Rows from block 5 of the decoder of a small image VAE, named by matrix and row number. Each number is 200 + 40 x the weight over its row's rms, rounded and kept within 0 to 999. All counts start at 0. After the name is the row's rms in percent of the matrix's.
After each channel's rows are labels from the 100 images, of 14976, where the channel reaches its highest value: "strongest on" is what is common among them; "patch colour" is the nearest of a few named colours to the mean colour under the peak. Only what is clearly more common there than usual is listed. The data: photos of plants, animals and fungi (iNaturalist). In brackets: how many of the 100.
# conv: 3x3 conv (decoder.decb.1.1.conv.weight, 128x128x3x3, each kernel summed), inputs 0-127

conv.89,094,203,173,216,62,204,183,228,145,165,175,236,218,194,232,215,247,203,210,186,206,211,212,171,161,217,192,226,197,217,170,166,170,211,201,160,225,160,185,206,201,174,170,207,219,182,177,214,217,188,187,178,233,231,226,178,95,211,201,235,86,167,285,187,153,171,206,193,189,210,400,211,164,168,196,237,189,206,251,241,187,219,182,206,196,179,213,173,237,213,225,214,216,148,227,291,168,144,191,237,242,154,199,280,128,237,244,242,253,193,263,211,187,188,189,222,197,185,220,216,202,193,218,197,219,106,179,112,181
strongest on: phylum Chordata (94); class Aves (93)
patch colour: black (100)

conv.79,081,164,240,228,135,169,192,226,158,225,191,197,178,200,220,188,160,183,212,200,164,186,165,188,180,204,145,205,213,240,174,198,223,175,177,229,181,124,135,212,203,180,147,217,211,146,205,217,224,222,236,150,250,205,169,223,218,89,182,216,184,275,178,177,257,262,217,265,145,129,201,201,275,206,335,233,180,169,142,328,211,219,219,142,227,195,168,187,165,161,227,176,156,236,174,128,123,182,190,226,164,195,217,165,145,221,260,175,332,199,160,202,196,199,215,230,163,159,176,256,238,211,174,207,198,204,215,201,182
strongest on: order Passeriformes (54)
patch colour: white (73); cyan (27)

conv.60,076,152,188,174,142,168,189,201,190,239,238,291,218,238,259,172,183,160,268,185,201,242,197,202,234,215,67,238,216,182,172,180,209,169,167,209,186,204,178,240,164,161,174,198,205,170,193,226,167,195,138,109,194,129,164,177,187,201,132,238,166,185,196,137,162,159,199,147,180,183,224,178,181,139,212,231,181,197,239,215,223,188,177,236,221,135,222,202,204,198,207,182,173,152,194,178,189,165,103,147,178,249,214,175,184,208,277,156,176,158,129,177,213,181,198,194,189,25,223,151,183,111,229,207,190,204,220,156,240
strongest on: phylum Arthropoda (67); class Insecta (64)
patch colour: black (100)

conv.115,101,219,217,243,102,175,169,214,177,209,260,143,155,190,165,165,138,216,244,295,172,198,153,198,190,151,214,187,230,195,122,200,185,195,192,223,217,191,177,221,244,258,164,223,165,129,258,151,228,194,180,165,210,183,178,219,194,224,244,224,209,244,156,220,243,298,226,213,214,189,188,153,194,178,219,216,165,186,275,204,199,197,224,253,176,227,210,143,182,221,261,199,191,176,185,229,205,122,160,195,148,160,195,161,177,233,272,235,185,195,38,129,148,148,141,198,216,104,175,217,218,205,170,213,216,158,214,189,269
strongest on: order Passeriformes (52)
patch colour: white (63); cyan (37)

conv.66,089,183,242,218,232,201,182,209,175,231,182,210,297,201,202,195,201,211,179,210,185,234,196,220,194,198,193,282,209,236,183,162,185,269,205,205,197,270,158,225,243,218,141,224,245,178,220,218,217,197,229,189,169,168,226,238,421,168,187,149,209,196,236,147,180,200,191,199,213,189,95,184,259,219,356,209,212,225,205,169,231,158,181,179,187,233,196,217,216,184,231,187,313,230,248,147,202,175,180,243,250,162,215,211,198,191,198,192,172,199,191,165,173,194,196,182,233,189,227,259,224,205,200,203,275,171,223,211,160
strongest on: phylum Arthropoda (70); class Insecta (69)
patch colour: black (96)

conv.67,143,234,204,229,75,183,220,156,215,182,183,239,92,184,215,236,211,192,223,185,217,181,203,220,222,149,183,247,219,215,276,175,235,204,213,182,189,215,259,181,186,241,203,181,195,219,190,200,195,186,209,167,133,223,165,173,39,217,210,236,197,193,209,147,177,223,173,234,202,188,172,192,193,224,44,191,188,173,137,196,228,250,233,270,229,225,199,203,168,207,170,199,54,235,192,185,248,207,188,112,158,187,179,180,211,182,209,236,253,208,270,202,223,172,162,223,168,158,211,197,237,212,196,248,164,153,197,232,205
strongest on: class Aves (83)
patch colour: white (90)

conv.40,094,195,208,214,120,160,203,215,130,163,138,183,247,172,141,216,195,152,223,354,157,202,196,141,161,139,144,155,171,219,170,187,134,210,228,182,231,219,198,189,269,180,179,211,247,192,187,160,154,221,240,172,167,118,181,218,177,219,222,216,205,194,232,213,149,229,168,172,215,180,222,99,135,159,200,179,182,214,216,208,128,192,215,173,169,245,225,200,187,192,237,214,187,231,109,161,157,217,222,197,188,193,173,194,200,181,219,210,167,198,140,229,293,260,201,277,228,95,263,233,250,158,192,186,225,172,177,147,231
strongest on: order Passeriformes (51)
patch colour: white (87)

conv.34,086,206,177,170,161,196,235,240,95,218,219,229,293,226,209,185,192,140,207,159,169,175,155,239,187,175,199,196,48,217,220,156,133,183,206,207,195,188,174,165,147,182,167,205,229,176,225,162,183,174,207,193,236,196,171,150,159,197,194,176,201,170,211,168,203,189,229,248,211,243,167,208,180,154,220,107,184,173,220,182,204,113,242,180,143,220,207,183,285,116,184,219,173,210,72,146,206,199,133,196,182,183,166,240,172,208,205,210,213,175,167,216,153,196,169,204,269,170,214,196,214,307,99,189,173,205,173,152,176
strongest on: order Passeriformes (50)
patch colour: black (28)

conv.11,105,225,177,128,204,252,171,194,186,215,266,216,244,204,211,231,280,265,174,264,280,212,158,224,172,256,133,197,209,154,166,172,190,142,176,209,227,244,190,219,248,226,205,187,192,177,151,268,151,149,150,201,174,201,204,242,238,187,252,237,178,190,99,198,223,182,210,209,228,200,211,154,200,199,125,162,225,131,166,244,215,173,183,196,204,279,315,189,316,218,172,264,109,123,229,174,193,211,282,178,187,182,169,196,236,180,185,190,257,159,216,201,165,244,143,217,224,193,176,206,181,216,175,192,222,226,173,139,184
strongest on: class Aves (84); order Passeriformes (52)
patch colour: white (74)

conv.22,114,170,220,221,242,161,196,197,258,234,178,205,221,207,243,201,162,221,171,137,222,205,236,162,190,237,202,160,187,242,174,181,215,180,214,207,168,259,184,186,267,178,165,194,223,218,190,226,225,189,251,222,147,265,200,166,178,163,145,197,189,212,225,188,233,171,201,181,252,166,155,229,211,176,284,249,174,174,166,258,33,225,192,191,195,117,208,146,119,172,235,185,152,161,239,231,205,198,94,221,195,221,191,180,216,202,163,212,239,216,253,236,168,166,269,222,161,321,157,239,149,209,234,153,222,256,120,151,183
strongest on: phylum Arthropoda (67); class Insecta (65)
patch colour: yellow (59)

conv.63,083,172,211,140,94,184,223,159,178,250,184,171,197,158,234,186,197,232,208,237,201,169,218,176,248,209,174,251,214,179,113,150,201,154,203,189,217,141,258,166,167,225,127,226,152,231,176,210,239,255,187,129,203,235,300,179,207,123,207,214,141,265,220,199,160,153,194,174,200,196,182,175,189,106,254,204,192,237,156,198,206,201,194,191,180,239,233,172,245,236,175,199,307,208,197,144,226,195,153,128,106,223,203,209,295,196,232,220,133,209,212,234,157,216,204,216,235,226,136,158,175,264,234,189,204,115,207,183,199
strongest on: order Lepidoptera (31)
patch colour: black (98)

conv.30,111,246,220,187,238,284,167,186,227,182,257,254,218,202,106,240,243,205,204,118,176,177,191,123,221,152,165,278,186,193,204,131,230,178,191,181,158,192,114,207,186,224,225,225,187,191,193,286,157,185,207,199,210,192,188,163,226,183,146,180,180,223,192,211,215,214,203,123,236,234,221,300,243,263,230,187,166,208,144,183,163,173,244,162,200,157,216,190,186,220,138,218,250,242,251,234,233,220,228,193,235,212,202,215,185,141,162,217,184,178,243,210,210,187,153,178,217,176,122,156,214,159,165,342,219,191,286,153,133
strongest on: class Aves (88); order Passeriformes (55)
patch colour: white (30)

conv.29,103,256,201,183,113,254,164,274,167,165,205,189,191,136,183,193,175,144,178,221,233,195,185,204,239,207,223,154,299,210,173,214,195,234,230,211,203,214,201,200,188,154,221,230,149,167,171,181,207,200,120,180,189,143,161,183,182,199,184,202,180,215,237,219,305,259,246,202,143,248,186,187,259,175,162,247,212,272,213,159,189,192,199,125,112,244,211,227,213,201,245,191,144,202,202,172,171,203,204,163,138,196,184,165,191,208,271,268,274,192,338,204,266,262,199,201,212,181,260,161,113,207,247,175,178,223,231,166,171
strongest on: class Aves (83); order Passeriformes (51)
patch colour: white (54)

conv.84,090,223,234,182,291,167,207,205,215,269,196,146,187,206,87,168,217,194,216,236,231,217,172,223,163,169,239,148,212,170,304,225,217,193,142,203,184,182,255,144,230,214,173,160,193,242,206,146,230,149,187,195,97,257,295,170,220,173,227,148,194,193,131,221,206,206,208,200,260,217,179,223,193,242,240,172,214,194,233,136,161,180,239,184,190,223,172,185,170,176,177,204,261,194,167,166,172,245,340,160,158,145,177,180,132,168,201,241,185,205,114,186,106,209,212,204,225,252,169,186,193,244,164,211,170,206,182,202,175
strongest on: order Charadriiformes (32)
patch colour: grey (100)

conv.100,090,235,219,154,206,208,220,238,287,186,207,183,141,221,204,179,157,216,163,200,254,142,155,181,181,191,214,237,200,221,238,210,233,215,187,222,194,188,224,252,115,188,183,190,230,188,190,221,218,134,222,182,166,168,234,207,218,171,225,182,223,225,110,205,180,184,257,195,222,229,204,208,226,219,177,185,187,104,191,174,110,181,213,144,176,117,239,177,75,212,194,222,161,111,227,228,190,204,114,210,182,254,163,239,204,189,260,218,235,211,238,245,217,175,219,102,140,234,166,180,170,132,299,106,223,183,252,236,171
strongest on: class Insecta (63); phylum Arthropoda (63)
patch colour: pink (31)

conv.122,092,200,189,191,159,180,208,215,237,229,223,73,185,209,204,211,245,243,190,197,206,201,152,167,227,223,238,214,218,209,244,181,182,199,176,198,163,52,148,247,222,203,210,177,212,211,207,189,205,183,182,223,220,162,113,214,263,190,230,189,182,214,172,165,234,235,252,202,212,148,213,186,273,230,260,207,205,130,169,176,216,156,198,240,215,201,184,201,198,213,223,181,248,165,179,198,196,252,191,209,122,122,224,153,187,217,223,140,255,194,15,177,150,247,198,238,187,147,239,216,239,192,208,187,175,137,110,200,230
strongest on: order Passeriformes (53)
patch colour: white (53); cyan (40)

conv.27,116,185,174,200,159,214,181,93,210,151,241,157,220,194,82,166,202,208,188,183,219,214,220,194,183,207,197,154,123,173,179,181,212,115,188,184,198,178,190,190,187,225,241,246,137,155,176,158,234,214,229,255,193,210,267,236,254,190,83,157,260,218,199,244,222,210,192,181,212,163,176,212,210,216,314,168,184,208,178,156,237,246,186,125,199,210,127,204,238,247,119,259,63,163,281,216,200,179,204,226,171,178,190,238,185,147,216,247,201,204,217,241,159,228,165,201,213,211,168,164,168,175,204,239,166,202,205,190,250
strongest on: class Aves (89); order Passeriformes (59)
patch colour: white (48)

conv.25,084,205,214,218,194,219,251,117,200,221,149,226,175,184,175,109,176,205,165,253,222,289,241,220,89,156,200,239,198,149,183,161,159,188,173,210,233,198,252,172,173,127,235,188,204,180,140,214,206,135,144,225,171,115,183,176,94,223,147,197,168,204,153,198,219,211,269,136,199,178,213,223,248,215,212,153,206,223,195,222,210,242,221,162,174,203,124,182,159,188,169,236,245,212,244,222,224,224,149,169,157,160,177,308,168,193,309,229,223,161,226,295,160,168,193,179,196,174,191,190,174,177,245,216,209,189,211,163,168
strongest on: class Aves (84); order Passeriformes (52)
patch colour: black (43)

conv.10,063,240,218,202,236,210,198,173,224,216,171,270,207,206,146,176,202,158,178,173,213,203,181,213,204,275,196,225,205,212,225,192,245,210,185,159,170,84,211,195,226,205,165,199,195,185,159,194,161,218,141,225,186,221,246,225,158,205,240,168,238,179,192,197,114,178,181,159,150,193,186,187,139,218,224,135,247,235,162,187,286,247,165,212,176,192,220,270,175,211,187,213,166,248,211,213,254,192,242,215,189,0,236,156,249,167,195,172,187,200,162,200,212,171,219,219,194,239,200,193,220,171,208,250,220,268,237,194,184
strongest on: phylum Arthropoda (73); class Insecta (71); order Diptera (27); family: Syrphidae (26)
patch colour: yellow (61); white (39)

conv.120,082,212,200,227,188,232,210,261,198,145,170,239,233,232,225,218,156,191,160,189,199,193,236,165,159,219,248,155,212,193,179,270,165,200,226,193,212,261,218,203,167,119,163,221,184,279,127,137,142,213,191,273,132,195,185,184,145,131,195,212,194,234,256,252,244,169,208,171,226,252,253,218,224,265,196,228,195,235,193,270,167,251,202,160,180,223,262,261,215,177,229,181,199,246,207,159,144,236,189,185,242,168,195,245,212,173,197,229,234,195,78,260,156,206,267,179,214,88,170,199,188,212,215,208,157,186,297,121,203
strongest on: order Passeriformes (52)
patch colour: white (88)

conv.116,113,178,206,248,133,224,201,185,202,152,184,180,213,152,195,199,56,174,192,158,202,205,194,195,174,134,196,229,220,189,223,193,200,168,233,127,195,194,167,160,192,263,195,240,190,123,215,234,208,200,221,179,177,208,203,132,162,196,37,77,197,237,230,214,175,228,259,171,245,212,193,258,203,240,246,228,151,204,175,189,188,131,228,223,187,182,186,195,196,201,207,211,209,239,169,213,206,200,69,197,203,200,196,130,193,165,155,216,202,158,236,120,176,160,160,187,199,253,149,215,207,184,170,277,187,164,241,163,214
strongest on: class Aves (84)
patch colour: cyan (52); blue (33)

conv.14,104,161,153,203,122,186,173,159,200,214,187,94,185,225,209,194,230,183,184,163,156,165,197,194,222,175,174,277,188,211,213,142,183,147,188,195,211,217,154,158,215,188,96,265,187,216,231,245,183,167,178,241,298,271,260,156,212,91,211,165,249,210,207,182,286,166,194,207,190,262,225,160,233,191,91,200,213,170,214,217,166,219,220,161,239,164,197,198,170,208,177,170,275,194,178,189,287,220,176,74,224,212,249,211,201,205,137,123,240,185,198,183,226,226,197,223,191,222,187,187,188,183,210,169,164,229,230,255,239
strongest on: order Lepidoptera (32)
patch colour: black (67)

conv.121,090,184,174,226,215,25,220,187,192,235,182,230,140,176,202,173,250,199,116,219,204,242,179,188,186,194,163,224,149,178,174,248,234,244,181,179,218,187,123,180,198,234,150,228,181,112,267,182,158,192,255,233,180,208,217,136,163,199,174,198,159,216,171,246,184,189,163,158,144,213,233,263,178,268,219,205,164,254,177,219,183,223,232,174,280,218,162,247,212,172,180,177,188,226,276,150,172,207,177,218,188,214,205,196,194,215,176,173,185,365,232,180,239,173,171,159,210,202,170,279,173,234,160,209,219,219,215,155,170
strongest on: class Aves (88); order Passeriformes (58)
patch colour: white (36); pink (28)

conv.127,133,175,203,162,289,231,221,182,169,206,200,247,256,204,137,212,262,226,201,133,171,227,200,142,189,271,278,201,227,211,203,174,207,177,204,130,165,282,158,187,178,236,229,202,209,228,169,261,197,182,217,232,213,269,254,163,217,165,136,125,203,254,231,189,208,222,173,184,230,156,189,319,236,237,277,201,247,188,155,231,227,213,222,167,180,193,223,206,269,215,70,203,247,193,262,165,239,199,146,235,197,184,193,222,133,186,250,214,213,168,166,216,186,205,199,280,228,200,146,159,273,174,218,244,183,202,257,182,176
strongest on: class Aves (86); order Passeriformes (55)
patch colour: white (87)

conv.99,105,229,191,98,163,212,207,204,271,227,203,179,199,194,80,182,187,204,143,160,144,228,148,202,192,92,216,262,210,209,192,246,203,202,168,237,152,191,190,214,188,207,192,168,210,200,242,188,228,129,161,176,206,144,246,221,171,201,208,182,200,218,31,195,200,234,188,215,201,203,212,244,224,149,240,168,199,173,173,214,216,227,194,196,229,167,191,183,90,209,189,168,183,154,280,237,221,178,150,212,224,171,169,260,174,229,222,227,192,208,235,209,198,174,216,50,199,211,169,237,217,191,208,212,226,194,105,179,223
strongest on: phylum Chordata (94); class Aves (90)
patch colour: cyan (42); white (29)