config.yaml
image_size: 48
crop_scale_min: 0.5
encoder_fused_qkv: false
encoder_bias: "all"
encoder_patch_size: [8, 8]
decoder_widths: [64, 128, 128, 128]
lr: 0.0044
adamw_lr_other_params: 0.0019
steps: 16600
lr_schedule: "wsd"
decay_fraction: 0.4
weight_decay: 0.1
Rows from block 5 of the decoder of a small image VAE, named by matrix and row number. Each number is 200 + 40 x the weight over its row's rms, rounded and kept within 0 to 999. All counts start at 0.
Before each channel's rows are labels from the 100 images, of 14976, where the channel reaches its highest value: "responds to" is what is common among them. Only what is clearly more common there than usual is listed. The data: photos of plants, animals and fungi (iNaturalist). In brackets: how many of the 100.
# conv: 3x3 conv (decoder.decb.1.1.conv.weight, 128x128x3x3, each kernel summed), inputs 0-127

responds to: phylum Arthropoda (69); class Insecta (67); order Lepidoptera (31)
conv.96,190,284,214,170,253,158,170,206,190,134,210,215,191,227,204,146,181,172,186,173,199,192,162,240,167,122,152,179,216,235,189,171,252,161,212,153,131,157,232,234,126,227,210,88,245,182,183,205,216,199,258,201,212,179,168,145,150,172,226,237,232,217,210,200,142,159,158,156,146,195,242,231,196,249,172,169,252,219,198,182,231,181,133,132,171,130,231,211,203,248,180,188,236,198,153,177,195,176,127,148,226,119,146,272,170,173,230,95,134,222,245,188,217,259,152,168,149,191,186,167,253,157,205,257,169,160,171,203

responds to: phylum Arthropoda (82); class Insecta (81); order Diptera (30); family: Syrphidae (29)
conv.117,150,232,160,117,222,234,236,202,215,232,206,236,250,195,234,222,165,192,151,176,179,196,255,167,235,154,269,186,208,167,175,229,211,155,233,167,160,273,254,209,193,203,210,230,140,206,184,215,205,196,192,202,190,323,166,176,118,186,164,125,212,243,244,238,144,214,188,294,185,131,178,213,167,268,183,214,187,146,133,169,215,207,209,197,128,200,151,164,244,191,189,152,186,224,226,296,209,198,286,223,247,191,179,234,219,187,150,196,162,170,214,321,138,238,206,204,127,243,183,178,185,179,192,181,171,208,240,160

responds to: order Passeriformes (63)
conv.59,205,148,70,200,267,197,214,189,199,169,157,274,149,152,138,247,241,166,199,188,176,157,216,234,207,248,208,225,251,241,182,140,175,300,241,242,200,175,184,227,160,230,241,188,156,254,170,161,229,259,180,191,130,210,210,203,132,161,201,213,219,101,172,177,171,258,85,203,234,195,164,180,193,248,151,238,173,182,219,225,137,169,170,138,278,228,222,191,210,192,164,191,195,241,163,178,209,252,231,193,195,198,235,205,200,198,226,183,175,183,265,193,201,239,255,140,209,162,157,206,186,137,295,179,191,183,185,196

responds to: phylum Arthropoda (67); class Insecta (66)
conv.108,180,196,205,219,193,203,220,239,201,196,131,107,206,254,224,169,215,259,247,186,221,203,236,179,161,140,239,137,205,226,236,208,155,224,238,244,208,258,211,164,208,161,227,146,191,170,236,233,165,206,229,295,143,171,222,344,193,203,235,226,215,167,176,277,206,179,225,142,151,165,188,266,213,224,169,204,206,170,237,250,201,215,236,233,192,193,179,223,213,216,215,218,217,143,92,291,237,219,240,192,82,211,149,163,206,152,151,224,204,109,193,164,185,241,231,161,211,158,212,191,207,212,231,223,188,222,204,269

responds to: order Passeriformes (52)
conv.70,156,168,167,141,144,286,195,127,132,163,196,212,160,161,194,223,164,183,214,162,219,167,196,30,210,200,175,169,211,164,211,186,181,174,217,172,191,188,226,213,223,177,138,183,223,267,192,221,190,243,133,197,112,202,201,215,182,189,229,187,224,122,176,220,159,231,228,218,172,201,145,125,220,244,148,197,151,194,221,180,135,233,177,194,204,101,204,204,158,220,204,161,174,169,157,208,168,238,172,213,219,170,213,184,201,232,194,210,252,246,174,236,200,217,301,186,136,207,217,239,221,60,178,198,187,165,179,173

responds to: phylum Arthropoda (60)
conv.74,245,201,203,178,175,183,196,208,241,227,288,161,196,176,184,172,186,194,170,127,187,210,193,221,160,233,245,181,170,203,215,240,187,178,206,221,167,278,178,195,210,236,161,182,213,199,190,200,210,186,77,111,126,134,195,92,298,175,227,209,194,206,175,109,165,197,190,180,194,213,199,176,260,181,216,207,200,224,112,227,189,213,238,188,197,240,222,175,203,209,192,90,192,157,192,206,172,188,294,153,195,293,219,166,222,260,206,189,202,200,174,236,235,223,222,207,198,175,202,248,178,175,240,113,114,133,255,157

responds to: phylum Arthropoda (63); class Insecta (62)
conv.126,182,166,222,129,233,206,178,114,218,240,265,155,200,160,218,181,187,176,179,188,174,203,163,176,162,294,179,222,206,139,193,225,205,225,141,285,213,172,203,180,196,206,192,270,172,180,229,198,223,205,249,164,195,207,153,207,169,106,239,145,233,211,178,184,183,211,221,195,215,267,292,237,215,185,214,197,181,210,291,212,197,203,121,229,187,192,208,221,201,148,208,262,156,250,103,215,164,125,144,144,204,206,173,150,205,280,207,160,184,272,233,236,210,147,205,229,138,221,155,296,212,180,225,179,201,198,122,144

responds to: phylum Arthropoda (89); class Insecta (84); order Diptera (28); family: Syrphidae (27)
conv.21,301,198,194,216,124,215,263,194,196,264,148,165,173,211,138,153,135,138,214,174,174,194,197,222,162,239,118,239,151,168,152,186,202,241,194,188,211,164,232,189,223,228,191,178,198,208,200,199,122,239,194,149,191,149,233,239,230,196,226,200,220,243,212,234,183,225,217,68,244,176,214,228,250,194,171,237,219,190,173,206,139,266,188,204,275,214,344,217,117,200,215,146,176,171,205,174,194,188,184,238,239,176,267,183,226,233,167,182,187,234,160,261,202,119,225,189,214,151,277,202,241,171,189,198,181,166,222,177

responds to: phylum Arthropoda (72); class Insecta (70); order Lepidoptera (33)
conv.35,186,191,175,169,217,197,189,210,185,201,104,136,212,206,213,196,201,204,177,189,198,181,194,207,205,144,249,189,196,188,203,208,192,188,190,172,91,168,196,186,208,202,199,198,208,180,221,186,208,196,108,192,98,173,201,94,202,182,176,182,212,207,159,192,204,203,179,179,195,215,233,179,211,151,204,200,202,193,103,203,188,191,185,195,178,208,197,215,212,179,191,78,191,204,171,225,193,189,183,187,217,193,195,198,203,170,180,248,179,0,215,227,215,203,186,209,153,173,196,211,198,193,204,181,191,212,149,116

responds to: phylum Arthropoda (82); class Insecta (78)
conv.36,159,226,138,99,246,170,157,214,218,200,209,120,193,211,223,210,227,186,160,195,179,206,185,190,234,43,189,198,193,193,257,215,186,175,198,181,183,267,197,134,210,228,187,173,181,152,167,185,186,172,211,163,231,207,204,105,188,194,169,203,182,176,177,270,216,209,202,259,136,218,170,202,137,179,159,207,188,147,225,181,211,227,194,206,163,218,165,187,224,104,176,101,188,146,172,196,213,168,136,176,163,199,170,69,196,246,164,139,187,133,219,219,229,159,187,171,107,218,174,229,211,178,232,174,221,154,253,210

responds to: phylum Arthropoda (65); class Insecta (64)
conv.26,196,245,215,19,193,178,213,177,185,186,218,152,208,225,193,222,212,208,190,143,227,175,206,163,185,173,161,203,225,229,209,179,135,192,177,187,92,173,208,204,199,231,169,185,242,177,180,224,205,227,183,147,156,202,172,283,223,184,268,189,250,260,219,195,205,194,222,151,201,206,228,301,234,269,227,188,169,238,141,191,243,197,227,201,170,186,182,239,209,238,220,140,112,181,123,228,173,178,228,97,190,246,245,181,254,227,223,196,209,65,232,167,198,196,231,183,160,214,199,161,212,189,219,192,259,159,192,197

responds to: class Aves (83); order Passeriformes (56)
conv.20,197,212,159,220,154,206,164,109,181,255,156,215,258,181,233,175,168,172,190,199,188,193,126,233,212,188,257,215,172,218,156,187,165,203,225,266,219,233,179,186,177,245,183,153,158,150,169,226,139,197,216,238,143,257,131,126,212,186,173,208,166,164,186,224,187,174,217,199,149,170,172,204,217,271,104,209,183,233,233,186,253,141,136,189,189,311,211,274,189,206,245,215,183,236,219,238,177,351,203,182,148,175,268,196,189,234,207,208,291,149,204,197,210,229,204,237,183,253,170,218,221,192,139,188,156,171,168,251

responds to: phylum Arthropoda (72); class Insecta (71); order Diptera (26); family: Syrphidae (25)
conv.111,236,220,195,183,215,198,190,208,228,171,284,218,166,180,194,201,169,173,214,238,212,181,214,177,237,200,255,192,164,228,187,198,200,210,181,193,66,184,171,174,198,152,183,216,195,146,195,204,196,182,217,187,202,235,216,194,117,221,185,264,161,247,206,148,185,212,189,168,170,157,212,189,191,220,181,201,257,205,150,216,221,196,224,194,172,215,212,211,212,220,187,157,192,196,174,208,204,231,199,209,458,218,174,253,192,180,173,157,212,106,199,108,160,167,227,207,200,195,183,213,208,212,223,160,69,237,205,184

responds to: phylum Arthropoda (68); class Insecta (65)
conv.123,191,208,199,385,186,214,202,174,247,202,180,236,184,212,199,173,202,204,217,206,193,210,205,210,193,245,258,201,219,194,198,174,178,229,234,207,366,183,208,190,171,212,191,188,188,204,196,211,218,223,249,249,214,138,213,311,229,224,190,195,189,180,221,259,199,227,196,195,192,232,203,230,205,207,207,221,198,226,196,201,189,190,199,226,204,193,172,198,193,224,212,418,196,188,213,196,211,205,221,208,219,207,184,232,206,227,173,191,211,92,176,158,201,200,193,175,322,216,216,163,211,195,195,210,258,190,241,237

responds to: phylum Arthropoda (66); class Insecta (64)
conv.83,156,177,226,123,163,168,168,155,210,228,236,232,190,158,225,256,244,198,269,202,221,185,191,183,207,117,233,171,196,226,210,168,161,161,196,239,134,199,191,234,137,223,218,145,198,187,139,202,242,193,109,207,82,182,230,58,192,210,215,254,222,205,174,172,240,156,181,208,245,234,195,209,214,204,219,251,240,184,163,165,233,184,147,167,181,176,192,201,189,235,203,271,231,194,161,210,157,208,105,173,213,214,210,140,191,186,174,160,180,242,191,226,240,180,208,226,32,214,201,176,160,211,195,247,206,230,198,151

responds to: phylum Arthropoda (69); class Insecta (66)
conv.24,197,220,159,261,204,211,195,230,232,198,224,219,205,235,223,184,198,208,181,205,198,203,202,199,240,195,239,191,214,256,198,204,193,201,195,185,281,191,200,185,264,183,152,229,216,242,226,189,184,206,210,142,220,62,222,399,189,194,165,160,238,183,210,335,204,249,217,207,158,198,175,229,217,203,205,200,162,175,167,211,194,211,222,204,222,185,163,205,214,188,247,181,229,198,163,218,183,147,209,178,173,231,198,128,234,196,182,212,231,74,175,108,151,233,198,142,152,222,247,199,206,208,167,165,309,170,190,219

responds to: order Passeriformes (62)
conv.2,215,221,209,177,141,280,210,201,165,221,201,155,212,153,284,158,185,152,194,192,141,182,215,289,222,232,249,198,199,242,201,173,212,84,220,204,135,186,125,216,225,150,195,207,173,200,101,242,220,202,169,205,164,239,165,191,189,240,204,211,185,177,187,182,174,294,176,199,156,201,124,145,200,199,229,137,280,213,226,215,210,194,175,186,216,99,204,162,237,204,136,164,261,157,181,222,148,232,193,177,179,229,110,235,232,236,230,158,305,235,240,208,211,193,168,105,215,161,222,199,162,228,217,220,201,183,200,179

responds to: phylum Arthropoda (77); class Insecta (76); order Diptera (29); family: Syrphidae (26)
conv.75,197,155,217,121,211,157,153,232,217,174,232,203,170,233,194,215,188,163,222,249,212,202,159,195,189,155,257,150,210,186,138,184,168,145,161,158,81,177,202,185,213,165,174,197,191,187,200,191,171,239,210,185,185,166,261,235,131,143,188,197,215,222,109,175,232,173,238,186,171,174,216,226,158,237,221,190,251,210,184,144,249,194,212,201,196,179,182,122,206,191,189,157,206,236,225,234,198,226,251,199,210,202,140,231,170,227,218,145,218,73,182,284,125,188,237,229,55,242,216,151,201,195,166,173,298,133,215,193

responds to: phylum Arthropoda (73); class Insecta (70)
conv.5,212,229,229,137,187,199,164,252,130,161,238,169,203,233,159,234,204,228,204,189,215,198,190,197,163,258,196,236,210,231,213,174,180,176,196,204,174,181,154,187,110,207,226,146,211,146,218,207,169,184,265,131,171,201,158,296,136,184,247,219,254,218,256,133,128,145,200,223,245,145,183,177,188,235,199,189,237,136,275,182,197,169,204,213,224,222,246,219,158,155,139,150,202,177,197,119,255,173,209,180,151,208,156,276,155,149,191,169,188,102,242,105,191,208,213,218,106,206,164,142,164,203,210,188,112,198,205,215

responds to: phylum Arthropoda (74); class Insecta (73); order Lepidoptera (35)
conv.55,148,193,197,122,190,214,184,156,185,194,290,205,208,214,197,202,219,216,225,166,200,187,218,202,197,202,150,227,207,75,233,196,187,220,238,216,298,218,166,206,182,205,187,222,203,197,232,217,211,194,233,128,158,250,231,226,258,191,243,222,223,210,218,207,166,216,223,210,194,99,214,186,193,195,233,185,202,122,172,206,145,226,193,226,170,223,173,202,192,218,192,144,129,201,214,224,227,208,161,211,240,201,189,252,219,212,211,7,205,60,188,223,206,205,227,207,296,202,212,136,242,204,204,204,276,204,211,256

responds to: class Aves (90)
conv.12,187,181,188,187,230,177,167,158,107,207,216,313,151,161,218,177,160,256,163,179,181,256,129,208,233,251,200,254,179,256,147,198,234,239,225,197,183,203,124,194,155,211,178,223,168,142,220,217,277,312,179,220,181,180,156,215,144,151,186,217,237,223,161,186,167,199,180,229,200,204,155,180,225,156,239,218,185,191,250,213,253,139,192,125,254,180,213,200,193,213,221,232,220,215,206,212,198,274,158,202,192,178,217,193,190,188,217,177,118,110,199,182,257,241,229,189,191,152,198,255,224,63,283,234,190,214,174,169

responds to: phylum Arthropoda (64); class Insecta (62)
conv.110,194,175,166,148,182,217,185,174,155,258,179,236,168,165,254,245,229,166,219,279,209,149,163,157,182,165,207,173,174,167,197,170,216,189,196,208,178,160,227,208,162,174,153,144,157,164,261,191,162,156,240,189,173,218,202,223,195,251,204,198,180,173,189,170,168,237,172,212,207,204,187,164,233,295,170,203,188,189,212,184,194,222,168,199,198,226,200,283,164,195,183,124,155,164,174,214,152,209,233,165,226,115,253,215,191,128,273,207,200,201,220,221,181,168,66,241,155,264,170,127,199,231,30,154,162,187,137,184

responds to: phylum Arthropoda (82); class Insecta (80); order Diptera (33); family: Syrphidae (32)
conv.124,164,207,200,206,213,210,190,182,186,181,266,204,232,210,229,188,232,152,168,114,178,202,204,185,187,266,221,212,216,206,225,185,186,204,193,193,131,216,199,251,228,238,227,214,196,234,227,221,239,234,250,187,230,108,141,198,52,194,145,222,219,231,230,271,168,217,197,221,227,185,216,136,202,193,183,229,231,189,186,163,231,199,190,179,184,205,163,170,207,227,209,141,162,202,218,298,200,186,308,197,182,255,203,196,214,191,169,194,189,68,205,281,141,193,229,192,209,222,175,202,177,161,204,235,40,198,277,219

responds to: order Passeriformes (53)
conv.114,188,189,236,154,181,258,276,160,183,214,188,260,72,195,142,251,176,197,183,163,71,173,227,169,236,215,181,250,222,219,218,110,222,312,225,236,183,164,180,183,149,199,179,271,217,233,185,173,196,214,186,176,132,185,218,178,161,181,184,207,219,184,166,216,169,297,250,200,280,204,270,223,200,190,134,218,166,192,190,194,116,192,184,183,190,173,197,182,188,220,190,166,158,93,166,211,251,187,197,208,161,163,185,214,195,188,182,158,197,170,193,201,223,177,199,231,161,172,208,206,279,188,273,219,217,187,144,137